Weights of a small image flow-matching model.
Model: 1.75M parameters, 32-pixel images, arch unet, norm groupnorm, activation silu, widths [64, 64, 128].
Rows from block 10, named by matrix and row number. Rows with one number belong to one attention dimension. Each number is 500 + 50 x the weight over its row's rms, rounded and kept within 0 to 999. All counts start at 0. Numbers have three digits each. After the name is the row's rms in percent of the matrix's.
# v: attention query, key and value (stacked) (model.decb.0.2.attn.qkv.weight, 192x64, the v third), inputs 0-63
# proj: attention output (model.decb.0.2.attn.proj.weight, 64x64, transposed), outputs 0-63
v.7 112:453438505476507521506506578555501598587488606526494471491466477464548569471447449527432519522585490456462495514548574532513464458426556596418481509581582551463476419489533521566551572570502494
proj.7 105:516533512563457514475503412494526426478534491485436502485556509542551443501523561479637541521429462571563472437436481530447618526577501431509555477489437385494528505584425518478488452449509471
v.8 091:500459527502494512470487576555441546525451491541466506418484504484466421469584372539460522489479534476560556505490536454430590460467517531467390584510469459528606468470523563582432481480590458
proj.8 095:487514545467480470552498475491525447472511526491560517546624510477521576512473512476496461535435458562529509439411477481581374552601477453547561457511472490420420493485503452415560603461553549
v.9 110:561520563481514412435492531459503506529579526516563572477428393524508555403495508500466445443547549491435472516514503501523475532478588490442481496488419530400557494549587574463436464397506563
proj.9 097:531495458481514604496557497540488513498415429502494443568533614516553415574446493452512597515456429579535482574515498451483587532602506515569513467533496437516473493457437473526561522592537508
v.10 110:571444507535425464470464398491530583530509552461532478553462504425552514432621486547541464458464506551538566534443483461513485532457480518516518490472474554417533443589564602447418472463432549
proj.10 089:451580453469628506563536552524488444474532503465475514496488479533477525494389532546500520500556524481433416480537532515506487507631479465489482566473461499580422514416437356532505517549565491
v.11 109:528541467510540454556508485580537546521489404522538543521480449496441634532508534571575523531459523497492475496488508440469530427432538451520470578501517433417344495488422470552518534446440448
proj.11 106:480475493511529607478576419472489507502460601498450395512459540561523455467527478434483559479480474440609520551576517586540505558475509500565529479415470544641517523532547539457467479553476479
v.12 107:510457523487399532430568575530512495548469464522511445412490454557538465516552547557606493468520504524447503597580523609527439559499546546504481526529477443446401480497549443474522600571482489
proj.12 102:437492546542551492540479553545568458453471542529476511581503531430417507435417510488432492571521475496576482385547486393479494442401490456460481470575483545550546565514471528463437435414535497
v.13 113:558403464564545570498488439425533556509516554562408573432486513502478560541555480477484492475486546513399480502436447494496515443558497520467458489543478368457534492501479530371487585537458446
proj.13 103:485552542468558391481480569488438474561509462395558396551494530445475424412490523465502595483559524548498421488446487537451491588475485532549551498489481556509512475446525497595529382502516492
v.14 111:551441478515454458534496481563499456530417480461546439514538519529565457595530565442470450472455525433414517450423556539608498436497517477481532616481573572495602535551461494437555460523486498
proj.14 102:462540536506510496486470543418512492442515544516483577546451502500407609422413531546501544530552393528560519544508490578442465570501505570457523409579500466525485448433528500582509519479427412
v.15 128:483584532585422589504419443471454549499433536412495432500448427565491528536532446464464532519494525579486458520572485514543584515487528613469454502461533498562450451547465569448507508412527551
proj.15 123:500433495429542432517538509591543494498537530502508599475543511445588490513589488543585518555509478337523547438430497530506525519534529482445550440507539522478496497576567522490512532607495414
v.16 114:561464346539497484605531597506516499400470515511532519472457458424474517469498493545461495547548548518485507514479492551486555410609462388434484474463522515435494467529493576545532515567450540
proj.16 103:450498650452530559501452391480505498469521413488406473531469573541563485526555539455563502436550506589439485451489566537512423596533489522521501529530507486545445558514512532533507483441563422
v.17 104:512485402432612470492499490453496509581460543531525465515510493532393489581556521467549423509524492501538383500499483445513437543614551477478446481486523514573492481436463554637516515514530560
proj.17 098:515480539590387516492490538481539490488487430445508596485496536471561445434501484560414605521467488493480564496484489530490550538500456598540510483489436485467529641497548394442552528453455443
v.18 120:435414448471439543487415501478469594453542516605494562477498520470449520555535544456415463472545453514460503550440520502509524554481455511538608579545551524433455567526439512441441489407451441
proj.18 115:560617549499486463506524509493453467462453515396487396519466517538540445486503511464574527492454582444481419453518455473552457442529536549459426353545449454469546450491522482595478561528527500
v.19 115:468530486527549411406438468527528518527443528482518478502474565525593536477607461491413513380434539428497432504646520441507472520535464448467437533522530508478451494561471445442531557499535485
proj.19 100:516506608469478576568579521454445489419495469567472528466460397527499456500534517486570472586498477521476505497402414506447495459515524507589500406429467531498513553519547609565504481509422561
v.20 113:444516482584486545465572538433468538422466420467632479480466566460483479458544493498558489524616576496556442494567462526525457452468439586533532514477461399461499419484524544482539560499444512
proj.20 113:499507547432513526506422551529569551505487576539410511530548386570519460494475535483435500524346436521435479535527569479494567481498499519512482542544508506497481547419474422494422439464615513
v.21 121:494501465494478434587518555552523559335488548529481498523440464553497516480492570508504525463491521515440502354418533486504484563471477523578443551495390505579536460501479563513573473567504462
proj.21 107:483462516512551628453472534508508376646404511442503521507511479373536512525604513499450466461465501480524505562461436499524437475606484521497548456444529512465472490540497459549529476497442498
v.22 104:521440521560546499463527516562570534432530475483535477569482555505432458486519526528592628543499515570502484507486423504472544413532539509458592412506541557528597450449410510475481461521541397
proj.22 090:394544487509500543543435511494500476526508483497573474554545483523487563543434425467527418475565457494466549489473586544569508629525509565430408557467451430455463491521562471467505542510407592
v.23 112:478564499507511518453551505458444474570532503556542574514442468489495461478458412473462457460390529475540452429607458670481450540568500482456506544472502524493507457594526442431499437534492451
proj.23 099:495480509459428570459483545523552489438472464515429401554528463443470602573561614458524533507586548558464483509487539369547510518409518518543497440499522441528465454408524518502517530566518507
v.24 122:463528535447397450486542492583520542511514416532524493545611494532557526521563466475417575605481550491449521495496434521498489469499557504449502530477572418505604466505445511458557427398434522
proj.24 112:458511509567562486481475440414532446502479556534515519527423484539484479530464553466575465452575501532646455462476491496504530542455483536555500474535509575428447614463571472580452621547536498
v.25 120:617493471468426608444411507530555434544504473549509510473589592508388526550511432479568444497435489567445478502584524512492531505438504468462473485456521592525437539541517504542496505556564479
proj.25 109:434548485543454449553625473559510533387523510441428530524398494409529544535479481543434520491537519418529504474447507413493468564595523458461591521547496474509544463500515573476459508541481575
v.26 107:560502540453465506586416536447542472437523598572510460474481470486541398549512395574503629548541502444513464431504445458493478570489443479431433525489431447512536453482429487489511482507490434
proj.26 107:470456488575618486411499491525442552530432409451453547513514434473421534547466593414442500473535580445495502535445536583554493470484599465561525485484475572446505507541558443490528492492453543
v.27 123:487476529551514348445500476484505406557457431584571530602384487511522571518529560502397482470489479462462488453521542531541551504513522565515484477541502444488604457473544528513529510516575442
proj.27 114:528546500491487573449537569541562584457474582459560479436542472530550408397478519399542439569534565491564493586498449433437427534515484481483485537489540541513414475484497417503520444497432470