From a checkpoint of a small image flow-matching model: 32-pixel images, arch unet.
Rows from block 9 of a small image flow-matching model, named by matrix and row number. Rows with one number belong to one channel. Each number is 500 + 25 x the weight over its row's rms, rounded and kept within 0 to 999. All counts start at 0. Numbers have three digits each.
Before each channel's rows are labels from the 100 images, of 14848 (inputs lightly noised), where the channel reaches its highest value: "strongest on" is what is common among them. Only what is clearly more common there than usual is listed. The data: photos with spoken descriptions (Open Images, Localized Narratives).
# convs0: first 3x3 conv (model.decb.0.1.convs.0.weight, 64x64x3x3, each kernel summed), inputs 0-63
# convs1: second 3x3 conv (model.decb.0.1.convs.1.weight, 64x64x3x3, transposed, each kernel summed), outputs 0-63

strongest on: text has "wearing"; text has "man"
convs0.7:468531501547492519495490531444503498475518518482524525532502472505492482501507482519479518505546491469531502544488517505507471489486504492478499532455476417500455488496496481524487507528501461
convs1.7:497502445503500498525511546515534476534499480542521534534492554492499518523498481510488536514467485485504481530495527528510511485454510508529515502515475498484524528504536527486520511524485577

strongest on: text has "sky"; text has "trees"
convs0.37:484503508524521540479533517441517495502458549520493484509515534499525495493533554507475472457501506509505486534496494494525527485443502498454480543496500487519509534491527512523523483465520523
convs1.37:522496473492500507506433499516476528493521474504521496502530494461514519456491463492450524483498489470512521506490510520464487519563468477522509530508506475508490434506481455519497493500457492

strongest on: text has "wall"
convs0.20:504482517511443501521489511437476486524516498487483515509480519525489489495550496516492529458494533491526522494480496480482462491512468485482508504455484432446473513527514498502528480504495455
convs1.20:520503491532479528478441458522505452469470505515529478457502457472533504483501479483527495476529519533499494485513453467511503493482471500501488468488507517479554524498528524506473502455509507

strongest on: text has "man"; text has "wearing"
convs0.60:469513515502466499494505502444470486513483498460466432511499535505484490523535520492498500536495512484492538518451499472496489532473550487485516531517488550473508478501459490506547485511505499
convs1.60:494446480511526513471521526536509530483508527487536488483522525534551507522485480482494522508470531514470482480558471510466549483530509489497488506498508483480489518456507497529509450510475533

strongest on: text has "sky"; text has "grass"
convs0.43:471479503470494517494462489427540485512438475526482532514519495528491475510486476518510518446466538489525519472483496464497486506495509498507492504512516470468501476521494512504522476440529499
convs1.43:482476520483496455492492509504487507465506536544484469518519484505528508538500468549508535490551485507526509475508522453521498473506476473530471527533495504557503520504492544502513502518455472

strongest on: text has "man"
convs0.3:485537527532476475506506497498465512482506505527472484518491479496529571508502509516477494477513481454442477504501486535544511515495521486497487519483511504494490557512539468545531465474478521
convs1.3:495444490494491539524513506483515480520487501525563516478509504454486506528484496483515522542524523472534478452523501514464486503531493500493506500516489512511513501501532506513474590486492471

strongest on: text has "man"; text has "wearing"; text has "woman"
convs0.14:494503499520456508526477478498447484480543501482502509494531485498484504505540492513472538513475485529521487477467486473546502487524488468493475534430474450490482500520499466495527525524494460
convs1.14:537502480475468526518504489493527484502461483523530539475504491537507566490481515479522485485509525491492506529497509539507498521537474537514511443491441501495517481461495460478484535474493500

strongest on: text has "wall"; text has "man"; text has "holding"; text has "wearing"
convs0.27:470512483509474517510520513511405489501522512511526529490508508489479479521483471509511538483492475515490507529538503509465494498512483474490449454457461480481444518524492528518496494504499473
convs1.27:477462510489501473540495515467544484479512510496484521527507484514500533508548516510519442511532474516535460471508485502510489498470492475526506502501492466494553492540518519501562548489512518

strongest on: text has "standing"; text has "man"; text has "wearing"
convs0.52:468543461493479475492447506499461493500456487510467552509513503478494469514513506467506513517511515468538505498462513466468485561495512519517480502440501456498510495497494499478484520526473478
convs1.52:521492542494523525474565538539491490515498492491510536474505500530517519516518514498535515447495491508472482530507467531448540506487532497557521514490523495492533481542524511515489493511514486

strongest on: text has "water"
convs0.34:456469515508504586517486503512507489466444547510493539515533492502482487473513472521543527463502514464468515487473544495513497478493507510540474516489513500505503499492475487503505500464518474
convs1.34:528540507522518500489509460514478487551527472475488508472479510517472447476521496457439479496496460543484507513503483505489480504490526498455533467464470501489477492496554510489505517490518511

strongest on: text has "white"
convs0.61:517465505477476500484456470508477443514515499519525468499503485526483535498495468479532530484474484496495488461465521517487482502520496484558497532463498429520479504496514477549483492486496471
convs1.61:515524483488500509535458447464516512510465489544561476532463481492469481518467481530527508477478469488503498503436510498475509470479513482477528507502482495515486502514513509502496437498519506

strongest on: text has "holding"; text has "wearing"; text has "man"
convs0.55:483500480541509501516514510443502467467457473484457508485488479496497502525442470515535532468479485519526538529496488533529491440514482504490490521514498494475475518525463522473471479491515490
convs1.55:481497468476488526518463495515504500552524466481465501470479516509482526474506521478483495490485545486516439476509537482540517521489531491503524492486454477493567471521512465496497519507498532

strongest on: text has "building"
convs0.45:479480501493518480479536477538440481496526442480474457542503481503479427518497495493504469494514491517514497469510509467446493481487493472502517535488463494507469480504517473501495522477502477
convs1.45:478482517490480461505511467494481498492478489535498466501524514506506502501543505512543477508466530502532491513491514460508497430516529554525455507506554480528514481503499542478516512453486516