Weights of a small image flow-matching model.
Model: 1.75M parameters, 32-pixel images, arch unet, widths [64, 64, 128].
Training: soap at rate 0.0025, 6700 steps, batches of 256.
Rows from block 3 of a small image flow-matching model, named by matrix and row number. Rows with one number belong to one channel. Each number is 128 + 24 x the weight over its row's rms, rounded and kept within 0 to 255. All counts start at 0. Numbers have three digits each.
Before each channel's rows are labels from the 100 images, of 14848 (inputs lightly noised), where the channel reaches its highest value: "top examples" is what is common among them. Only what is clearly more common there than usual is listed. The data: photos with spoken descriptions (Open Images, Localized Narratives). In brackets: how many of the 100.
# convs0: first 3x3 conv (model.enc.1.1.convs.0.weight, 64x64x3x3, each kernel summed), inputs 0-63
# convs1: second 3x3 conv (model.enc.1.1.convs.1.weight, 64x64x3x3, transposed, each kernel summed), outputs 0-63

top examples: text has "water" (40)
convs0.14:164108121129091135126144110132198082142122127153142141097115120125146127083120107089113146079137115120109136102113176095133117139126148121082101075101116128121107143093124142115139122092144139
convs1.14:121132117122130080145099137080154138142092107094157137161111136159157109083147170149132102175102137128097106153127120089122119134094115160123112138135114103111158124124089094172125137133134157

top examples: text has "trees" (58); text has "grass" (26)
convs0.26:089090109146095108148136089107109125122149164095178087134134087131144143136138092125102131105123106111123155133080098130088170141135143123073133139119104124116134123107125111099113121135089099
convs1.26:125146177100091116149109127126157163103124085139084114130183132111108152123147148110189132147107133150123143148174139149159108117156134136136142114131151111143107137128132120139109168125191132

top examples: text has "wall" (47)
convs0.44:143118144121146126125106095100110110097163122086127099129148122136144100129143119128155127100172149139115112153125116061121133108125138122131114117126116054124120125109122108088162114148179073
convs1.44:115124105143084165102113170128128178161120131123147152176138130107088147115140162181146115136074118146115111155109114146133148115163136099137141160125148170111121137100141095121137154100121138

top examples: text has "sky" (58)
convs0.25:145101106115109117138132119077112118146142121136098124153105085131177103149125133086131123114120134113111122186121148100165118099141166143086129083066103114141110150097121126126123104127115099
convs1.25:109128133129108116138095115116105165071153099112145126076119108164125125123116157178108140131126150130090128126154099134105124109111116136148145158154160141077095104117131099106083167105152118

top examples: text has "sky" (70); text has "trees" (57)
convs0.7:144126106129145107118121136088141152140136101126144143139100127129135095138153111097147117153135113126096139146142128076144103145169104135099143129024140083127146116116153141106146109160144119
convs1.7:114113141150112120150119097065139113104097142145111142113160112099135131088131128131114163105127159104137075141130120130106127147123091181088132116076090135122117106155146148168108116097127141

top examples: text has "grass" (38)
convs0.52:157110143101124134128080147149132114135132117114139116096083085139127116063137105113107144078151105122143144126119147122147096142134122163073137091077161158129119141116097153111101143130125133
convs1.52:100162125109139110165120174140127129134137163131136146169122146142120095109128138095145128155102123124103151151172125093110129099105108092124111142090119141139122151056149104168081135138146105

top examples: text has "sky" (71); text has "trees" (63); text has "buildings" (31)
convs0.62:143139118119177112141075147150120133125105113114069148146097158106195138149086124151120115133099135135107151135114136118111129099089125126145157132108086097124164121096153150127091140142142120
convs1.62:202103122119141128146164128127112146158139146113148123152111138133135096151135101133097119125067149142132135104116142143142141159118111098127061142093137139114111151170138126137134125067140101

top examples: text has "sky" (60)
convs0.4:126099114100105113129125134146119116149143129082124118120123131148128126126097138166082117128132104175100146174133099138129133080129217143143111121093126130128113129089144072101133141130145129
convs1.4:150155167110149124101119097133127127097151130132137113129120105119111083083126098122112139155145135085164137148162158130104089169068122136088108120130107085110140122141124135171134102142116164