python train.py --activation="silu" --weight_standardization=false --widths=[64, 64, 128] --blocks_per_level=2 --scale_shift_norm=false --beta1=0.9 --shampoo_beta=0.99 --eps=1e-08 --max_precond_dim=1024 --steps=6700 --adamw_weight_decay_other_params=0
Rows from block 3, named by matrix and row number. Rows with one number belong to one channel. Each number is 128 + 32 x the weight over the matrix's rms, rounded and kept within 0 to 255. All counts start at 0. Numbers have three digits each.
# convs0: first 3x3 conv (model.enc.1.1.convs.0.weight, 64x64x3x3), inputs 0-21, a 3x3 kernel for each
# convs1: second 3x3 conv (model.enc.1.1.convs.1.weight, 64x64x3x3, transposed), outputs 0-21, a 3x3 kernel for each
convs0.14:188122135103125151170166188097091140115092120132116139140150120170093106112117104127136132098137156108111152117133095105080070084132137161122105134133149078154154129115165166128101133102102139167127097150154123136144107150093106106115140106131147117119157181105107108131150169147183186166167161200096086086119151098067107097135096168136132121136138163094099157106168115138133112111152126162131116079134134136142102163174146128155141162151118177092127167096135129155116124141140160126133099138092088154103114084111132109089114140164082105146128170124157129077117085123127137142115135135148097100
convs1.14:074102132096178123148155110167146111151104092097138168122107187109125105109120113109140100109124135139129136131124164134087098149121152069070115099087093111137134172134080165074121134178176087090127084112176168100062140148134125152100160111124073109134100068080137108106177141125140128160150110149157121134140151049103193155108140139132161163113180086086089098089084139110146132139108138142119118114081091149153070074135092113109089180183127187157110135104112138118172158114138127087144140216130127143177136110136084110076093113187142128134166130126154130096117115155148124149150135189117157140
convs0.15:182151126140175100114131164149114105091135147166151143079152132147093116167152125150221081159112111137114111114104131125146116158109130127137139126138132160116109126148127135126099111099108131114083126128094159161100146142126111158098126137117145139074154203111130106144120103178154145089099131106130130138105112126125133165122134151123063092156119158089172111189115130120134125115149155072151155162176144165120140137129083139124108168141141139205153122105136098113082129176150103117133135135165106130132168182106133103146120148188137133174105083118148166102120193116155157125100145081107143140
convs1.15:106113094119069099136130142149135111134113169113108119142093077120118115155165140130127139134139129135059124112116127136127109141163161138123127128123133125123137124181136169115122086093087131110128190142133178129154151097137153138136092066076139122117162090116111115135132111127146118106127118137114132098147177145096135124108160145133186177107152194124129163164128113167121151099098110121110169091106118139092122166154173123112123128144126118080149113113119121155132103086168140140151139098135085136148124136152090137182111133138083107084139075143148125119149156125136125133144123133160095088
convs0.16:136125144107090121127114114094102097128127076115105133091085079100105132128128122144152078117074091134080145105132119121046126154068144087123098159128133118108081128155104108121142141177166127147112186067066098097116127159111138040115125067150094149081141090132123126148130123069076147060130111203157144166114113139121126090098120086135134163170138134095104146131143145100136136133088151128150169118071069139158111166173169150144147168126119182152151148142136123108085096134086141087149106138088106127121127134111149119090106165162176122126109068107121117137140083129110083134127143120136153126
convs1.16:151119141096101117075090114096155144150136145117158131153113121114138124141156101094148092158189149160107139124117122144139118103103097193141131159129103123163119100107144147189115135079200122118169130198099107098136104154102148169157145122148149079097094101106167088147060159120141133114124138134149117126090107154071111083117109136092104119116106147161135134140171141122155152178149136154100082118114101126096078114122078150077074128141142114125091134137112121136141148118150120163153137090126113063117127100092135150116113123175178134123157100115120138128145123103143101120104104110116189154
convs0.17:104029104112118108108154094148099089110121102070120143110133123108111143089085178103117095138112115168107169102115106135093096054167213120125134160129148110168096095138119113169128115155095111135107126065103184142187139123134098122128133104159095116144073085106118112113115144120151101104113075138126132107095143125099037073156156171147172189124090107140184127138091161193147115172117112066097111122115161078195144145151143181190171156148128118196131135069104150072105121124101063098116089128155123153105104145098142131159126105124110098114124147123144140137134143147104117102117102090138112115
convs1.17:149155157145119126155145147157116169101113065134117057110196199115163128140120106135133086164165158165162137110088151100125112131145119136114148116179126138189147132149117137158219158124136116106122117176091139098151111189154107144144135112108141110129090094174143138115139137135174141127093103126087122051143115157139144115155168128119106137117119134125131121139156134145103129142123083093071176120106110120185134117139107110124137120189167114063136133079117130075131144183170155139088173120173125095100133109116128179137110138109101130116173128125074112088092123145124175095124162149161080095
convs0.18:145154078120140126165122159121084155108121151164119069131079132095143091130160140155104132092190030085190132166050131078191108083157168075149102136128155121138100154155157132165108120202098144140089132103140121152146167121131088106163106120159128142054101135117075072164163158035145084128095166125133109198132083116122160087119104143164174109177174109142095123146066144044121131109188117160123170114129151130121132090093108082102147162124072117124135063168151201120115113133131130120148165186074137144100113102182173142141118150123126109142130114125146115078081155121144117117111077094069106168
convs1.18:109039100145102094135151097140157108093190147144186107168135157215131141103122131089109126185148150132091105107096137103118092089084124118044071074000037103030124099087139090123103141072103109132103082184093155045111160169105101115140174129098130121118105115106126150149147089131107110094149115140133128121129119129084140180140027062104075116110146164094083142139184103085119146165141173121136096113217183126106160085107150124140182112105114122133114122118112156195232155196174177186118132106147148139113125172095170125187130149132156216106149110195153239124114130131116122118131153100113080106
convs0.19:116107136127138131130122103121123108131159102169163134142168140141126145128131086124123071073153183145101115094118101128163138126115097154119157111141127161116109110100131152146118144176103138123121139110115140121106143163135131154141145157121125200160236206159139255107101154165106069142198077096119127106123143134156076122113079180138117148146109141129117108063143124137106091075131113132090147150126104163148118145127124138113173133164143130151138135108154094164141079165076141086124110152137142142111146096127125122114143131072097102142136155117112192145126063125102121131099224152167090077
convs1.19:171155105101119117116053102153204096168129104155125145151177085085230092107158139106140128074059152135137099144160103111186136156159149103126126098199048113082127135070098096175067140092164132083103095198102085093130116080067122193132139137138143126087199103159136097204151170128151188163138169151158166107060088119132121086112115145140064127101107080173125137129082085118099100110108149097108104149106124043149114139036053148082136154142115145118154126072132147092132145147143138100159107152107108029143114121125085079141148052096157127117106104076095124161121097107146177146157172195184127187
convs0.20:122123136085153139164130122119136103116084180096141103105090157137086133118145136099132132099098122117132099111138091141191120105183115141109121121185176167140158129133128101080128131127117115111113036153173156154142132121119129108126148099110155095131124063105121161108135133110089173109154135128154139113164135137114112200116150119141120148116094132142085108189059108164148102100111153165198143116127131145107136108166137131114165072097062190060000081156120151150133092150105103125155148165110125124076148160086118143166120135145109121155077148084000142119111113166035130152000255163126103103
convs1.20:113119119147093109138157144109142141082112167121089118119119129155167146117154112121148158134164138132103136119114155141160103183123122150164136147036147145123109119115122133159140161127157110115130088063230138085163124108127142255036186166045147148120082146131109123151112135142102121160127096134133165135125096118130088064196107168143107081168128143144136126164176151122129198097131168123112111102167132094101159186161074127141106164114137234198000159169077106153125067077255131128134139143091139130101158142059121114126112116171099108159105115164071134231130077147138145098095092194086149183