Rows from block 8 of a small image flow-matching model, named by matrix and row number. Rows with one number belong to one channel. Each number is 500 + 25 x the weight over its row's rms, rounded and kept within 0 to 999. All counts start at 0. Numbers have three digits each.
After each channel's rows are labels from the 100 images, of 14848 (inputs lightly noised), where the channel reaches its highest value: "strongest on" is what is common among them. Only what is clearly more common there than usual is listed. The data: photos with spoken descriptions (Open Images, Localized Narratives). In brackets: how many of the 100.
# convs0: first 3x3 conv (model.decb.0.0.convs.0.weight, 64x128x3x3, each kernel summed), inputs 0-127
# convs1: second 3x3 conv (model.decb.0.0.convs.1.weight, 64x64x3x3, transposed, each kernel summed), outputs 0-63

convs0.1:590531546509487517514488455526485505537460515494500505499499494539509511521482499548576510499474487509520448495527563466488490511515501489513546500502510485516472526483517544503536471502481512501470472483464494493507541468503505446475476487486491484479486473473505506486494497531513526482493459504453522498511504547477493472495461502490517515502524492472474519495503478509523470481483
convs1.1:479503532565513496536510495508491503470502506524472457525476482472496470508470452536487476492492517523464469521475486492510530487520508481493478494471456524473507500490505565490529517549523499
strongest on: text has "wall" (53); text has "holding" (35); text has "man" (33); text has "sitting" (33)

convs0.48:475461488513456485471500524490460481497508477425483442484536494514494490494497497462502515550541496503484483545496517469508490524506526513533507469465474502509484439461445519515475498494547511469479520476504486467507498478484515527469481484496524496478522489539499494502516463499451503492506465471523490501494483504499496510514517456501520462502467504542522468491492423501490497508491
convs1.48:510510526456524515492457501497529514499444499509475508514483462511460461495465486499490479458503497532440458505517540474504500482513465454505489528479504481494488480483549481473520481523489509
strongest on: text has "sky" (58); text has "water" (31)

convs0.55:519468509491525530494462462487536477545475536537549510491475535490488497507475500562464512487537440528461478479526475472468500434486499478468477507579518504493489497518479488509533504515463511469480508510501507522468504541472500493508528519505512479514508515490495507483512507459488538500489530494500518518496496509524459492480470542514477528505504521472524513493514502519504439515483
convs1.55:474486456528503542503500492544455522483469501507449471474485490492515449498519492493450479483494444513487519514503492455481525502490499434518457486506471490533518501503471504501505499502477489
strongest on: text has "text" (29)

convs0.27:544451521527481501501517491506505536461476467462486484498549465518472522484506508499510533495510465489497436482500446469511491495501495486509486494511510483519467491461463487505504503493487463496485458511514489504511517489519520491505472484484477516482518471513498464496498499527495480522541491483521505498519512432493529481508515453504515424509500492512463493534466452515436511483435
convs1.27:454508508512507555493494495487537480484446526513492523489521541514499494432508504479473494527545487489492514520474427446519467512506516508514494507521499513520498502489500507526471477465492492
strongest on: text has "sky" (54); text has "water" (31)

convs0.29:516494427519447490529468473505542479507520532497491486535474533473491479492500521446526500503504505494504514512541476470514492493544516514492463446531484548524496501487549487522467472507535525501526504509517455503484483427483496516520528514513560515502511558482501518504492515531495486466473529491476526508490493476491470486501457504497504478503492490490513492528503486475464471522474
convs1.29:542509438482522518478540505491482501476477517523512440472518502511517475514474507497482510478505485491537453475533484485510484508510494465513461497488491495469563456470535516488466521498511514
strongest on: text has "grass" (34)

convs0.3:480508527542481516472504473500500495519529505454531480517477484508524460496518482471486510497547506512495517476510510489525472509492516491530516507569516524482482503496496515445506508507471527487485483493504482460552517493519474520502543539503549491453501484495477554549537476458461479516452499444497502483499464521500518556459495498517524495519486524474548511467489508523508510508484
convs1.3:520487483497505524477454478541504467527458497524530509497501518452465525506551488478508507500454504525477529502537474515485537508535492506468485516495504455525472536483479477516481538474517527
strongest on: text has "wall" (42)

convs0.50:539549472506474560485508506517453491510484525529464498479506525473494481499461497468460509473540474512537493471453493560537481503479502495465552522517523516520511469483519523519559521502527474449508472481463517517433472502493471500506525522481495498499468486471513504532471518477527468487503521530487508468517494462492512492496530499513492526483506505525495478520483500481473476487488
convs1.50:519506490450496518534439485483494502510514504486476488514508471511469479512469525510484426540515513518458478547540511478546471508511480477496465505496463478507504492480477528498501470501528512
strongest on: text has "sky" (55)

convs0.62:492466520519480497464508481461514517465483536511553450508507487506485488549519515456463497497496518490494491488469498547474489479561449489447504533494503456521488513440448522502442470498486534487520485482472499480468526514524495469546538490493505522526510487482494508507498545479509486492489474508498502519521503458497533485503473472501521502530508510465490527538490465516481523516502
convs1.62:547541522483503475472539465516541471546515521455498505472488526518494496507543497480482532491518500487469505469520516542511489520486503481475489432519514535516473480468481526498509519513520507
strongest on: text has "standing" (51); text has "holding" (36)

convs0.19:502521503562450526493534517531508501477484516514441459518511492500521496454473502475532493494504493486530494565507542510516521505506510487517490509469491496472507493514513528471506475533547467530492523506481537519541463514504475488522486478512553491514489508520495521502488525476523486505541488517504434502499468518484561536458502494502494504465521472510526457462493509470537468488499
convs1.19:547522499542496528510467514467489483524535523541531487503470516494480457489493492501450487540480520518504481447478465501506498556525495514520483534517485470512499501489473558519505495512522503
strongest on: text has "sky" (62); text has "water" (25)

convs0.10:497458470490479472489460496478487503479488521483512466514504490480528470522493508487511463512544502505545462491553493474473489493526497530483461490559516507533487513484537507550469447508517510466486501513486462486481454440479503488511491512470492514475484551498524502489477515488471476530508481518491508466472509447519482498518508469480497471464475490501485505490521444448527491536479
convs1.10:532516535502503557476481503492509491494495441524479463526481503520491504512537527508514485516514503508482493512522505485458491577496530494505503487507505494438514480497468485504530444488462526
strongest on: text has "standing" (52); text has "holding" (35); text has "wearing" (32)

convs0.31:568466479524493504543461494504459490506492498457492488494481513449485531501522514509551503467527503521506494529502481485477471470505493544492467470474499561512489509486546515465468502514524514489526452521462475490449509453488516502519493495455478553499501501528519474498464535525490477496522498495490500481454490505489526500490478454555504531496494497533493494517492456484488490515493
convs1.31:481485513504494528520543518522516455493481522531483496503471492470454489527475473488488540521552472484505452495494486509469483529546524470507493511491476487483544533499544485477510552504484481
strongest on: text has "wall" (43); text has "man" (39); text has "wearing" (39); text has "sitting" (37)

convs0.25:479494477519445460492531490494504523491496470486476490529485499548487486498472485462515479491473467477507497514523503502478516519483498479526515490518494489514495508505462486480488481460518482520486493495504488462514508492491499513518470515498490509478508487505476502513478498494480511496514490484539486517488487477519554511541519384501487370476485482508508490470489503489450515491487
convs1.25:494472479482521510513487523448512492420511538490480495481516480473489482504479494526589523470490504450493505548504504511510500493468494493494461536517510491495544501501502491506490505497482473
strongest on: text has "sky" (58); text has "grass" (31); text has "buildings" (28)